Rows from block 4 of a small image classifier, named by matrix and row number. Rows with one number within an expert belong to one neuron, the router's apart. Each number is 128 + 24 x the weight over its row's rms, rounded and kept within 0 to 255. All counts start at 0. After the name is the row's rms in percent of the matrix's.
Before each expert's rows are labels from the 100 images, of 14976, where the router gives the expert most weight on average: "patch colour" is the nearest of a few named colours to the mean colour under the peak. Only what is clearly more common there than usual is listed. The data: photos of arthropod specimens (BIOSCAN-5M). In brackets: how many of the 100, against the usual share in percent.
# router: router (model.blocks.4.mlp.router.weight, 32x128, trained with AdamW), inputs 0-127
# gate: expert gate (model.blocks.4.mlp.gate, 32x32x128), inputs 0-127
# up: expert up (model.blocks.4.mlp.up, 32x32x128), inputs 0-127
# down: expert down (model.blocks.4.mlp.down, 32x128x32, transposed), outputs 0-127

# expert 3
patch colour: grey (38 vs 8.9)
router.3 102 [103 130  91 118 145 142 127 124 127 132 121 124 109  90 130 117 155 159 107 141 113 170  95 122  97 162 135 158 132 138 102 135 150 157 143 150 111 148 152 106  89 147  97 135 148  89  95 109 144 105 116 129 115  91 134 148 136 103 108 130 147 120 138 114  96 145 106 111  71 101 126 132 117 149 152 110 175 102 120 120 147 134 122 119 155 164 149 139 152 126 111 112 136 126 116 118 111 132 164 102 113 160 139 125 117 169  95 172  92 147 168 135  85 157 145  93  85 174  55 101 127 126 120 126 108 167  95 162]
gate.1 099 [113 146 132 176 124 136 138 168 112 172 146 140 133 134  75 121 189 151 121 105 147 140 121 180 169 112 133 149 147 146 113 124  91 147 139 107 135 147  67 125 134 143  91 136 104 137 148 117 111 141 170  94 106 144 168 121 105 130 100 144  85 145 180 131  88 140 111 141 162 136 130 110 129 133 137 116 136 120 108 119 176 118 147  74 125 130 115 145 108 130 156 104 127 122 112 186  85 138 157 117 119 133 139 102  98 104 164 151 129 138 112 107 120 165 123 131  98 145 137 118 141 151 137 130 128 148 163  93]
up.1 092 [126 140 128 182 140 123 129 147 119 174 141 117 137 139  62 132 184 143 120  94 116 143 138 174 154 129 144 155 139 191 105 136 113 136 137 140 153 160  80 114 131 140 100 125 109 118 131 126 118 144 164 118  97 117 129 121 123 134  80 148  97 129 191 111 113 138 106 118 131 130 122 120 139 135 105 119 138 125  95 116 160 139 144  83 129 140 132 146 120 136 155 101 134 130 134 185  62 128 158 125  90 158 137 101  88  67 155 126 127 137 120 115 125 150 128 135 100 173 129 119 138 116 115 133 112 143 156 108]
down.1 096 [124 144 119 175 152 146 104 121 140  85 125 132 150 103 123 112 136 140 139  99 166  85 160 155 138 145 118 157 158  96  55 133 142 142 172 153 140 154 140 112 131 134 151 124 101 115 138 154  98  90 103 145 111 153  74 123 111 141 155 168 158 167 134 121 151 131 153 126 102 144 143 147 129 142  93 139 153 127 132 124 120 147 126 122 157 114 157 158 141 158 145 145 106 141 160 102 192  99 105 119 103 173  94 119 165 154 111 145 127 134 132 111 128 130 141 136 178 114 149 105 142 130 155 134  94 108 133  86]
gate.2 095 [106 120 156 106 110 143 119  91 149 142 145 125 103 135 170 153 138 125 159 138 184 132 151 133 124 121 148 124 150 135 114 143 114  86 127  99 121  92 141  93 111  91 124 127 120 129 186 102 107 115  62 130 167 144 127  93 127 162 118 161 124 155  69 109 113  85 134 110 108 141 126 118 133 142 130 151 119 128 118 135 150 145 143 161 116 125 153  96 108 153 128 160  95 145 116 126 176 135 157  89 119 137  89 123  95  64 113 110 114  78 140 149 105 163 127 138 160 147 137 136 127 159 108 120 119 102 100 138]
up.2 100 [133 160 138 102  97 144 155  89 159 129 114 113 142 108 124 148 143 116 141 129 103 102 144 153 127 144 147 129  95  97 173 149 114 103 126 104 125 127  95 128 136 150 104  99 135 155 160 133 102 110 124  96 136  99 131 128  81 133 138  99 127 157 112 150 160 164 187 139 153 121  92 138 136 144 128 133 100 195 136  89 140 133 106 133 122 143  78 135 155 106 140 123 161 140 119 130 172 118 113 131 104 117 151 116 177  92 116 171 162  92 123 133 150 117 140 111 153 142 159 131 159 145 162 168 134 166 111 176]
down.2 096 [151 166  99 145 107 114 181 166 109 112 174 136  96 122 159  97  75 118 128  91  85 118 107 135 122  80 162 162 112 145 120 142  92 189 142 122 156 145 148 107 153 142 149 133 116  99 116 114 106 131 134 109 153 146  95  94 124 128 175 125 167 162 130 141 108 131 128 103 131 163 134 131  95 143 136 164  81 115 146 114 105 152 145 153 150 139 135 123 157 137 113 162 145  78  88 122 110 137 128 140  96 134 145 122 127 127 104 109 109 171 111 131 132 156 104 125 152 127  97 123 138 112  93 145 153 112 140 134]
gate.3 110 [117 150 158 101 140 107 121 156 114 116 116 153 128 117 113 137 154 135 130 143 132  94 136 125 130  94 176 153 111 136 145  95 100 152  14 102 124 136 150 149  95 123 144 102 140 112 129 140 153 118 134 133 161 153 151  86 106 122 130 135 134 130 179 102 144 130 102 135 128 126  97 117 106 114 136  96 133 107 138 140 172 117 141 138 132 149 147 145 119 103 108 117 147 175 118  98 166 132 154 159 112 142  80 120 128 121 115 147 104 148 102 124 129 150 138 107 184 180 137 141  97 132 139  93 161 115 124 168]
up.3 098 [147 116 116 146 108 150 127 103 177 135 157  98 118 157 118 129 120 149 137 117 120 115  96 157 150 145  98  93 126 105 116 159 136 102 237 141 150 104 123  99 151 106 103 131 126 142 134 134  91 129 120 127 106 111 113 155 124 136 142 139 118 127 115 140 117 141 157 113 118 128 148 120 155 113 119 158 116 173 160 147  68 137 102 150  88 113 117 118 181 160 173 143 115  98 128 161 125 129 129 112 119 124 154 143 127 113 127  97 149 108 147 126 115 136 115 134  86  97 123 114 180 142  91 169 102 140 138  85]
down.3 097 [115  89  93 182 135 175 115 114 136 160 145 149 129 169 118 115 128 113 104 148 160  66 119 115 118 125 138 121  98  92 116 155 159 128  92 108 158 155 137 137 126 142 127 101 127 125 113  87 100  96 107 108 142  96 144  85 180 120 132 143 148 171 137 151 128 111 127 103 113 145 130 125 109 168 104 163 143 123 157  99 117 145 143  98 131 142 135 160 112 203 150 146 106 101 142 114  90 147 119 124 126 117 127 106 152 109 130 168 106 139  89 130 117 138 117 140 165 137  81 103 134 117 127 102 133 141 111  94]
gate.4 080 [124  93 171  80  86 102 141 165 144 163 124 132  88 132 128 152 178 103 171 155 143 119 127 123 146 127 113 110 125 122 167 165  80 108 156 108 151 137  74 145 195 139 140 121 123 139 161 127 111 141 138 129 143 124 106 112 135 130 143 116 109 137 129 152 131  97 157 148 139 126 133 129  61 159 101 102 133 143 156 169 126 131 101 155 114  89  98 126  77 132 115 140 145 121 153 123 132 155 114 126 132 115 141 135 124 157 161 150 172 158 108 119 136 142 137 155 117 109 157 161 137 117 117 114 123 140 162 169]
up.4 107 [142 136 146 127 132 166 102 111 115 147 147 143 146  75 102 126 132 143 137 117  79 109 145 184  80 138 153 112 182 142 127 118 154 136 149 137 128 133 166 134 128 122 121 114 153 112 135 143 144 155 101 150 131 120 168 123 119 147 153 115 135 108  79 119 171 118 137 130 137 143 124 161 154 118 107 122 153 122 130  92 152 165 107 115 142 160  78 103 159 116 157 137 114 141 136 116  73 116  91 173 115 137 149 119 165 143 131  71 170 161 152 112 133 123 156 116  88 128 115 131 119 135  97 109 131 115 125  65]
down.4 103 [143 103 149 169 154 139 100 146 106  79  83 136  74 102 103 124 137 140 109 142 133  78 129 132 143 155 137 142 119 152 130 131 113 135 111 163 142 105 133 115 183 119 119 103  82 120 129 160  79 105 129 137 161 114  91 154 167 139 119 160 137 144  90 143 146 178 127 155  82 123 126 124 131  87  69 142 147 136 145 148 143  91 109 132 149 161 122  98 129 146  76 116 124 138 156 147 138 107 137 160 105 121  73 120 146 106  98 119 170 134 126 140 136 123 147 141 140 145 142 112 143 137 118 143 113 130 163 132]

# expert 30
patch colour: grey (61 vs 8.9)
router.30 097 [101 114 117 174 157 122  96 198 119 116 173 171  76 127 135 150 165  98  90 126 123 108 137 157 135 115  97  92 147 152  99 126 124 159 145 148  96 114 145 142 138 147 137 130 125 134 148 126 116 106 114 136 110 101 156 136 152 169 122 148 140 116 155 136  66 119 149  92  85 125 135 136 158 158 131 118 112 110 120 131 130 155 134 131 120 127 105 126 148 158 136 125 127 134 108 119  99 155 140 146 144 141 139 134 170 135 154 110 133 175 164 147 149 126 110 152 173 128 139 138  94 117 177 146 141 186 140 171]
gate.0 098 [128 105 149 117  93 167 119 116 131  83 132 119 127 114 203 113  97 142 142 123 172  94 156  46 131 112 125 141 136 166 154 119 138 109 116 127 125 127 104 102 142 110 149 142 106 107 113 101 114  89 150 152 136 110 115 174 105 153 153 120 116 144 159 109  68 123 121 137 158 132 157 140 151 124 109 157 159 159 103 133 162 123 112 124 121  97 142 126 125 128 122 109 146 164 119 147 130 122 119 116 112 118 163 139  55 120  99 167 130 111 118  89 128 156 126 105 133  85 117 117 129 157 115 115 147  99 113 137]
up.0 100 [ 98 149 135 156 136  93 144 105 109 176  98 135 142 100 132 127  93 116 127 123  94 146  98 120 135 112 143 160 151 132  91 116 152 132 118 144 118 151 160 145 157 145 108 134 130 138 135 153 140 137 117 106 147 134  85 158  81  96 131 152 147 146  94 164 117 153 122 112 129 105  86 142 122 118 167 156 116  58 152 135 133 154 120 124 103 157 160 126  94 109 172 122 134  83 109 124 149 117 174  87 102 133 122 153 195 129 125 139 125 157 106 150 120 135 126  78 102 174 106 140 134 104 119 123 148  98 120 125]
down.0 102 [134  91  99 158 121 129 125 111 129 127 132 136 131 147 117 124 134 124 130 161 109 107 147 154 124 130 101  86 184 131 140 141 143 105 148 125 114 104 118 126 134 111 149 100 137  87 149 124 183 127  91 140 109  78 152 137  90 138 111 132 134 120 136 143 178 154 131 133 160 133 111 102 148 114  96  92  99 120 119 164 152 142 118 103  72 128 131 187 166 110 132  90 138 136 161 192 103 130  81 112 158 136  75 109 175 126 135 129 125 106 139 151 145  86 140 140  99 147 149 121 122 126 153 125 170 120 115 117]
gate.1 104 [131 113 136 130 156  94  82 118 136 163 134 109 156 149  92 134 119 133 137  91 129 153 117 134 133 125 119 156 146  96 120  96 125 123 160 138 126 125 119 101 115 106 142 126  97  88 130 100 121 164 143 123 149  97 121  91 146 120 124 140 145 152 139 156 117  90 129  81 103 151 109 138 104 156 161 158 110 120 164 138  96 132  98 151 138 174  83 117 152 121 143 127 138  69 121 146 119 162 127 179 111 119 133 111 144 120 131 224 181 111 113 119 126 129  95  88 119 121 113 133 136 134 120 140 117  85  90 134]
up.1 100 [125 136 133 109 174  77 118  96 126 148 135 131 149 119 101 141 174 140 143  98 123  90 113 164 142 136 141 148 143 103  93 103 117 137 179 141 127 150  94 130 115  91 131 122 128 111 120 107 142 153 135 126 143 106 104 115 177 124 145 147 164 123 152 143 118 102 139  75 108 172 119 145  95 140 154 128 110 126 140 157  47 136 162 148 155 154  95 130 129 162 142 138 124 114  77 151 126 137 124 139  94 152 125 121 177 127 131 155 164 164 122 134 141 129 106  92 105 154 126 129 114 117 146 121  82  84 116 142]
down.1 102 [115 106 122 152 118 121 160 132 122 137 167 160 152 163  89 131 181 131 104 102 138 168 136 141 126 125 135 124 132 111 172 136 141 100 119 115 142  88 111 131 122  98 119 162 123 111 130 103 135 122 122  97 142  93 187 106 101 115 129 158  80 148 131 187 116 140  91 129 140 122 135 158 126 112 175  88 118 111 110 123 118 163 149 155 119 109  94 126  61 140 156 111 121 107  78 131 138 148 175 154  99 137 126 157 107 111 134  82  96  90 103 152 106 161 147 144 117 139 116 121 131 151 142 121 141 122 133 145]
gate.2 099 [106 131 117 142 126  97 118 110 133 159 112 126 180  95 113 147  53 132  98 147 121 143 110 105 122 145 148 179 107 161  58 126 105 141 114 128  92 138 149 107 158 125 165 116 117 138 124 126  99 145 113 106 164  97 152 117 145 112 126 129 116 123 154 150 166 145 151 149  95 146 132 119 131 139 114 113 149 144 145 156 143 119 142 126 102 155 188 126  87 104 125 123 140 119 116 130 127 157 165  62 126 129 104 143 115 155 142 155 150 135 107 134  68 122 128 112 163 101  81 137 138 109 118 145 103 104 139 149]
up.2 110 [140 119 172 172 121 116 163 137  81 105  86 106 110 159 129 108  73 105 149 111 138  95 153 104 132  99 119 142 136 159 188 141  97 132 160  94 136 128  79 131 128 133 137 150 179 137 133 129 147 123 133 137  96 153  87 166  87 172 116 129 197 122  71 138 119 136 132 111 157 131 136 159  68 126 142 143 119 123 122 109 137 136 156 124 141 107 144 158 115 140 129 137 156 145 142 160 136  92 106  62 146 107 119 132 130 128 112 158 116 121 122 110 143 111 123 148 113 136 136 128 124 125 127 130 120 131 129 106]
down.2 106 [106  98 157 110 136 123  72  96 143  93 100 173  81 117 123 158 162 133 116 114 123 168 125 150 144 133 151 150 128 179 138 143 168 126 151 173 130 145  58 129 114 138 172 114 106 111 147 104 122  92 126 149 108 105 140 158 132 164 103 105 151 120 140  90 126 116 110 124  97 101 118 136 161  97 117 127 123 134 135 147 134 162  68 104 116 137  89 110 126  87 138 130 108 147 141 150 100 109 105  87 137 138 131 144 118  98 133 166 144 124 144 134  92 126 124  91 114 146 153 100 111 113 153 140 109 145 136  99]
gate.3 096 [101 141 152 166 140 124 117 129 152 132 133 132  90 152 130 129 121 129 107 139 159 161 121 143 127 140 113 175 111 143 150 130 181 125 130 120 113 121 149 148 108 116 186 132 179 122 151  92 147 134 164 136 122 126 104 120  87 122  90 117  77 125 142 167 128 136 115  97  69 108 117 104 137 118 165 108 120 110 153 165  91 119 162 103 157 134 153 123 109 166 134 109 141 105 132 162 106 119 135  88 164 128  76 163 116 122 100 127  75  90 143 111 136 128 119 102 149 125 148 109 155 138 100 111 104 129 166 159]
up.3 095 [110 129 120 130 137 115 105 100 121 106 148 111  91 154 153 124 118 121 105 154 159 155 113  99 125 139 117 162  91 115 126 148 183 143 139 134 130 125 143 141  83 150 132 134 175  99 146  85 151 127 148 124 123 125 141 129 120 118  74 128  78 121 134 157 110 165 145  95  40 104 140  90 138 103 154  70 120 114 140 132 115 165 150 104 143 138 125 118 126 138 118 112 173 112  95 141 110 106  96 115 170 124  94 145  99 154 124 119 101 113 111 113 129 121 105 119 184 122 137  98 118 140 124 120 101 124 158 161]
down.3 094 [118 158 149  95 119 123 129  86 135 108 139 127 122  84 142 151  86 140  97 150 153 148 106 186 131 145 117 171 106 146 167 116 164 140 147 144 117 115 111 115  82 101 107 108 105 128 120 111 121 130 121 138  53 109 169 176 105 133 123 119 138 142 118 107 107 120 109 155 113 133 147  85 103 143  93 106 119 124 121 119 117 125 110 134  97  99 135 136 164 146 173 144 116 122 152 120 127 106 182 151 133 153 103 117 125 141 132 127 163 139 141 105 119  99 118 197 161 130 134 141 123 109 127 167 130 145  86  90]

# expert 19
patch colour: grey (59 vs 8.9)
router.19 085 [ 94 115 188 126 129 147 104  83  98 113 164 140 115 123 153 137  75 146 113 151 160 111 129 136 112 137 127 147 154 175 166 117 140 125 132 104 120 126 133 116 173 121 142 126 139 158 144 137 146 115 103 148 152 116 140 138 121 161  81 113 142 119  95 120 117 124 148 140 138 121 156 114 147 130  85 128 125 176 119  90 199 130 145 144  97  97 135  97 122 102 133 120 129 127  97 122  97 128 141 130 154  68 145 102 118 101 116 108 118 128 157 115 110  91 130 117 158  84 132 147  82  89 118 148 153  79 101 135]
gate.0 099 [148 147 132 148 101 133 165 123 115 139 150 100  71 154 111 144 149 125 150  83 145 133 150 144 166 125 131 133 131 108  90 130 186 104 164 125 129 133  90 165 143 125 161 147 165 112 118 134 116 128 139 129 165 153 119  92 128 149  74 112 142 128 134 143 157 102 102 120 129 131 171 151  74 124 103 113 136 131 112 140 115 174 145 103 137 155 100 170 128 155 166 117 114 108 111 126 125 121 125 135 142 151  53 102 133 145 150 121  93 102  99 138 134 126 151 161 108 138  94 125 126 147 107 145 115 166 160  96]
up.0 116 [139  97  85  96 135 170 126 149 134 103 171 123  90 103 170 140  89 142 156 111 141 134 155 105 114 104 160 126 114 153 132 138 169 131  84 127 131  88 141 147 111 167 137 131 153 130 105 131 149  98 139 130 112 112 106 175  98 114 138 111 135 107  85 113 100 139 139 137 171 134 138 123 181 114 106 121 145  92 124 118 142 110 132 144  94 175  96 127 110 162 115 117 143 138 112  91 133  79 102  96 107 152 147 129  83 173 107 142 135 107 164 151 157  95 109 124  95 147 130 140 134 139 113 113 164 147 112 114]
down.0 113 [ 88 161 104 103 139 147 126 140 163 117 167 142 149 133 182 110 146 153 121 124 108 150 148 179 131 151 132 122 107 130 164 119 100 188 146 151  70  88 150 114 119 109  88 123 119 111 118 134 165 116 124 131 100  96 150 161 106  98  89 123 108 137 120  82 146 151 119 158 158 128 120 130 115 131 128 145 131 134 107 150 151 171 165 125  93 113 114 163  78 121 148 129 122  99 140 149  70 131 145 120 121 119 112 169 151 134 143 137 135  88 118 129  99  83 124 135  98 110 113 148 126 110 136 127 121 167 108 145]
gate.1 109 [115 160 133 159 142 118 100 134 133 111 126  84  94 152  86 165  99 101 122 125 128 101 123 139 140 123 126 155 174 138 150 123 126 136 206 105 117 134 141 153 133  95 128 146 140 140 127 111 123 119  85 118 145 132 153 120 125 147 113 128  95 120 144 147 162 156 134 114 156 136 127 121 141 113 138  92 149 132 129 142 110 157 164 167 110 133 107 129 143 138 167 138 144 123 131 134  99 106 120 106 119 124  75 136 146 129 119  68 116 117 135 130 108 184 137 169 175 103 152 142 131 177  91 200 100 135 153 159]
up.1 101 [128 179 158 113  93 110 121 116 133 109 112 121 165 132  76 121 189 137 151  94 142 113 108 121 104 104 125 117 126 131 214 149 118 137 104 142 119 115 140 124 139 119 109  83 141 120 174 133  98 116 147 169 132 126 148 146 129 117  98 118 127 131 115 132  98 107 108  99 123 124 133 152  77 133 138 137 173 126 134 110 132 133 149 119 148  66 190 150 149 109 144 104  88 122 138 111 109 153 122  90 127 142 141 155 152 163 116 150 107 168 122 139 130 128 139 114 131 144 172 135 147 140 148 119  79 125 162 131]
down.1 101 [122 157 139 108 101 110 140 114 145 115 101  87 180  94 188 131 147 118  96 137 180 118  80  76 125 121 154 151  87 136 137 119  97 101 136 118 122 154 142 133 125 149 108 104 159 151 109 131 123 152 129 137 115 137  95  76 140 126 144 126 115 129 128 120  79 109 143 144 173 150 176 173 141 155 130 147 134 136 131 114  99 108 125 146 117  98 153 114 140 143 138 138 158 143 123 118 154 138 119 158 144 145 213  85 100 115 150 152 142 160 132 120 124 103 133 146 131 136 137 164 124 133 116 123 125  90 131  98]
gate.2 094 [101 107 115 108 142 110 116 110  98 170 114 128 163 175 127 102 131 145 111 133 131 138 115 133 137 144 175 163 117 152 156 112  99 157 137 128 148 139 116 124 135 106 122 125 135 141  57 108 119 147 166 102 125  98 150 156 126 115 103 144 114 107 162 140 149 121 165 132 106 134 112 121 151 135 127 127 147 139 126 108 139 128 130  80 157 135 217 152 164 112 111 113 141 108 134 177 147 152 165 122 119 109 128 111 190  79  98 114 124 149 137 119 123 114 116  91 134 172 115 121 183 115 119 131 123 138 143  88]
up.2 096 [141 120 174 131 143 142 133 134 121 136 113 138 104 125 175 125 156 117 149 113  96 132 111 111 127 135 110 162 166 120 134 146  98 119 147 162 151 168 116 138 141 110  92 109 143 138 161 146 111 136 113 151 119 169 150  96 132 141 149 130  75 120 125  90 129 121 128 133 141 162 141 134 129 101 129 109  97  94 156 152  80 107 126 146 104 112  84 151 115 159 165 144 117 154 131 134  94 114  75 113 123 176 118 146 191 170 144 188 148 111 133 123 140 117 123 122 101 154 123 112  86 112 120 137 189 122 116 163]
down.2 098 [100 156 123 121 115  97 171 122 113  96  72 109 115 127 161 119 120 133 119 124 123 157 170 125 100 115 119 140 101  95  90 130 110  75 152 128  76 145 143 134 132 130 145  87 102 143 114 140 117 130 151 116 156 147 103 123  99  99 102 128 149  88 151 156 136 124 101 154  99 133 164 142 132 163 147 120 116 127 119 152 172 133 115 110 119 187 128 160 163 171 123 157 135 136 125 135 156  94 164  98 125 129  86  83 131 117 131 102 108 145 166 118  98 150 120  75 107 135 149 134 101 128 128 113 142 158 100  96]
gate.3 105 [ 98 114 110  98 139 113 172 135 135 193 140 124 121 163 117 138 118 124 154 133 143 143 135 111 115 104 157 130 122 127 135 162 153 117 107 131 168 139 112 124 169  83  81 125 112 149 156 123 159 130 155 140 116 151  88 144 162 173 123 170 124 149 122 126 146 123 158  95  93 146 142  94  91 133 141 166 106 141 149 126  68 163 123 149 112 101 166 111 143 111 143 137 139 145 141 131 158  96  87 178 150 122 105 104 118  93 132  95 102 106 135 130 146 157 127 122 103 143 143 127  95  90 157 134  92 134 142 101]
up.3 105 [ 97 152 152 125 113 108 120  90 145 129 124 113 108 137 127 140 111 133 130 116 129 138  83 108 129 126 125 155 147 113 131 166  99 112 129 152 125 157 107 137 133 118  80 112 119 122 116 117 157 116 158 162 168  81 118 126  89 126  91 131 108 119 101 151 153 151 137 145 128 160 131 139 127 163 135 134 116 105  98 160  66 134 144  83 121  96 125 146 150 130 162 131 137 108 111 113 104  75 109 103 144 118 156 105 229 130 136 114 163 150 160 131 140 152 134 119 114 133 139 120 116  90 127 162  91 172 168 129]
down.3 106 [106 143 114 161 109  98 162 119 113 167 146 125 146 107 163 127 138 119 162 124 109 135 131 182 102 134 122 137 139 104 157 143 129 134 116  94 146 158 142  94  92 107  68 154 109 115  68 109 157 159 128 121 194 105 146  99 164 133 104 115 157 121 123 143 119 113 153 117 107 134 152 112 162 144 164 121 136 147 123  58 133 146 137 144 136 107  96 149  91 132 125 149 119 140 103 175 145 128  95 120 112 138 175 152 118 115 155 171 102 130 138 135 123 138 121 115 129 106 155 129 110 126  87 149 147  98 138 153]

# expert 28
patch colour: white (90 vs 30.4)
router.28 095 [100 150 132 150 154  90 131  97 161 102 110 104 151 114 133 120 112 138 115 129 147 159 127 126 134 151 127 134 111 152  98 157 117 163 112 135  74 103 105 137 102 184 110 145 114  95 121 126 107 103 162 115 172 127 141 110 145  63 156 137 171 151  89 117 140 142 141 120 118  78 125 132  74 117  97  94 111  81 140  99 101 128 100 143 137 172 144 102  93 113 146  95 143 117 106 102  92 125 131 147 108 136  92 135 117 156 133 139 139 127 111  80 126 101 154 122 130 139  95 144 149 144 135 105 119 114  82 123]
gate.0 085 [ 76 149 156 153 133 149  97 108 106 148 128 141 136  98 121 122 125 130 121 129 127 130 125 170  96 129 117 134 100 118  97 116 162 111 157  72 198  98 133 101 138 129 114 139  81 146 130 111 123 121 133 125 105 140 122 116 122 171 196 153  99 156 141 122 128 115 148 122  89 112 155 123  80 136 162 148 146 147 126 124 128 158 154 100  75  96 147 150  90 101 146 128 122  90 127 118 159 134 137 111 131  78 124 135 116 139 133  99 134  83 107 132 122 166 128 168 132 140 161 134 104 157 152 121 153 162 127 155]
up.0 086 [119 117 162 191 176 127 135 123 107 120  73 138 122 110 127 122 115 134 118 139 123 106 176 132  99 156 142 115 133 133 106 117 116 143 128 118  89 111 145 155 161 112 106 113  92 156  76 129 117 136 196 147 108 164 114 107 117 137 161 147  90 118 170 110  88 104 146 124 141 138 147 130 119 149 123 146 136 117 161 143  93 142 150 146 116 104 121 134  57 124 153 131 122 107 151 204 155 156 141 108 134 116 143 141 104 149 108  89 141 149 122 121 130 135 169 128 142 152 144 117 156  99 146 110 144 118 135 109]
down.0 089 [ 60 133 116 116  94  92 112 149 108 136 138 102 145 158 104 152 121 143 129 139 160 134 190 133 170 141 114 124 134 130 140 119 139 152  74 116 126 145 128 115 134 117 161 128 112 122 151 151 110 168 142 118 130 136 149 150 172 145 146 107 120 112  97 158 171 130 110  88  73 111 143 119 145  96 153 117 124 158 116  98 167 146 131 129 121 157 150 190 144 128 116 101 160 102 132 135  97  97 135 162 102 112 136  96  86 135 106 168 135 163 123  93 143 149 147 135 140 110  96 133 138 110 104 143 104 134 164 142]
gate.1 099 [121 128 114 151 131 151 132  86 128 113 111 158 140 103 172 126  50 120 116 149 116 138 130 142 151 167  75 120 132 133 177 161 134 162 172 169 101 142 115  94 128 125 160 132  94 149 175 119 112 151 133 123 150 130 129 135 126  94 164 110 110 145 158 130 162 133  77 117 106 132 136 132 128 106 110 139 110 139 152  98 148 150 155 115 107 113 177 121 123 139 133 136 153 115 115 114 139 146 132 101 126 131 154 140 110  85 146 105 108 193 105 120 125 149 129 147 133 148  92 132 129  98 159 178 166 138 146 104]
up.1 094 [145 105 107 167 148 134 125 146 131 112  97 114 164 113 133 110 159 126 146 113 122 114  99 119 144 199  60 161 168 126 111 106 150 142 171 148 145 146 128 132 133 144 114 119  98 145 175 114 113 116 131 116 127 107 122 143 157 133  90 129 147 143 156 129 102 153 140 101 123 135 162 111 108 134 115 118 114 129 158 127  83 122 173 115 155  57 129 140 162 123 143 141 153  92 150 139 142 140 146 118 165 150 171 119  83  92 140 103 126 183 132 111 110 123 112 153 142 138 124 145 134 122 140 155 127 179 104 105]
down.1 099 [120 103 124 154  93 131 164 118 141 149  96 158  99 103 100 115 130 153  88 113 138 129 123 109 114 180 145 155 148 136 196 136 138 125 141 126 170 104 132 123  75 124 139 130 151 106 137 127 172 116 153 143 114 107 108 102 119 191  92 140 151 118 117 156 141 108 130 104 150 131  83 135 144  97  98 153 113 156 130 165 126 130 130 143 150 100 105 149 126 187 103  94 120 117 124 148 144 148 101 132 119  99 144  95 107 124 146 157  80 177 171 139  93  93 112 132 123 150 148 115 129 100 137 131 121 115 147 112]
gate.2 101 [116 134  86 147 134 124 122 179 132 134 152  94 148 123 116 116 160 116 125  97 108 111  92 153 140 150  79 141 124 120 165 137  99 127 143 151 126 143 150 142 102 134 115 166 100 127 133 127 178 141 135 105 100  86  53 155 196 129 108 124  77 141 103 124 169 150 116 102 122 143 155 130 145 138 140 135 133 120 127 152 149 117 170 116 147 150 129 177 154 114 141 135 111 100 128  84 161 154 163 136 133 152 141 133 133  91  98 151 124 126 116 143 133 154 132 162 127 161 138 108 108 140 138 153  71 107 132 126]
up.2 096 [121 154 108 166 121 132 159 156 133 148 189 165  71 128  89 105 148 126 147 122 131 135 141 141 174  94 118 152 136 119 129  99  98 100  68 143 144 131 138 114 159 108 145 143 136 157 117 105 151 125 164 133 144 157 120  99 165 127 131 132 143 122 160 150  92 139 136 144 150 142 140 167 117 129 138 127 135 141 156 132 160 127 155 109 147 114 131 102  76 138  91 117 168 130 143 154 142 152 172 120 128 165 130 132 146 106 143  97 123  93 119  74 133 129 113 105 164 136 157 127 150 107 131  94  92 172 151 161]
down.2 098 [157 116 128 130 115 118 161 178 139 129 110 111 169 124 168 168 118 165 177  88 101  96 114 140 148 141 115 119 116 143 123 129  90 161 120 143 178 119 153 102 143  97 109 155  92 107 118 129 106 141 148 131 168  81 150 176 131 118 153  72 132 105  85 141 105 113 136 103 137 139 157 131  79 118 123  77 139 139 110 134  98 142 144 154 106 142 150 113 142  97 118 110 151  84 147 128  97 135 121 108 101 142 131 123 143 113 123 143 124 121 156 100 106 116 157  90 144 111 180  95 117 114  98 128 130 111 133 115]
gate.3 115 [120 130 120 131 136 133 149 114 105 121  84 109 147 140  85 131  81 127 127 167 162 168 127 138 165 124 144 119 141 146 116 118  94 142 171 116 122 115 119 111 115 112 147 151 115 140 109 133 142 143 112 119 148 119 131 124 125  85 141 153 125 139 157 141 161 131 111 135 114 126 192 107 152 111 118  23 104 188 144 125 140 143 116 108 127 159 123 109  99 142 140 146 135 132 133 145 154 102 118 121 162 105  78 132 135 127 144 185 144 152 192 130 124  80 148 149 125 111 155 135 128  91 143 128 110 118 113 119]
up.3 110 [133 114 116 139 108 137 100 164 149 142 166 140 104 136 135 126 175 114 142  97 111  88 140 110 100 122 101 129 124 106 117 141 177 101  84 147 134 121 125 145 149 116 132 112 138 134 164 107 129 112 145 161 106 131  99 137 112 170 134 127 103 108  92 124  69 123 119 124 114 137  67 145 106 153 155 225 152  80 119 116 121 121 142 152 149 103 136 147 154 135 106 133 120 133 146  98 124 161 114 141  92 142 179 123 134 125  85 113 119 100 106 128 130 168 122 115 104 109 110 139  96 176 118 140 143 129 144 141]
down.3 110 [156 127 113 147 134  99 136  89 129 113 139 134 134 127 155 103 107 138  77  97 111 146 100 114  88 109 136 178 148  60 157 151 139 131  63 120 155 121 125 151 127 124 123 138 150 132 159 100 165 138 134 141 144 130 162 124 111 118 139 111 125 137 132 139 131 137 157 133  93 167 146 129 114 211 127  89 122 146 136 144 120 112 150 161 141 100 128 142 174 128 122 152 127 137  92  45 166 116 145 144 160 111 117 138 149 160 130 124 109  94 133 127 136  90 121 132 110 106 110 115 134 108 132 127 113 146  89 126]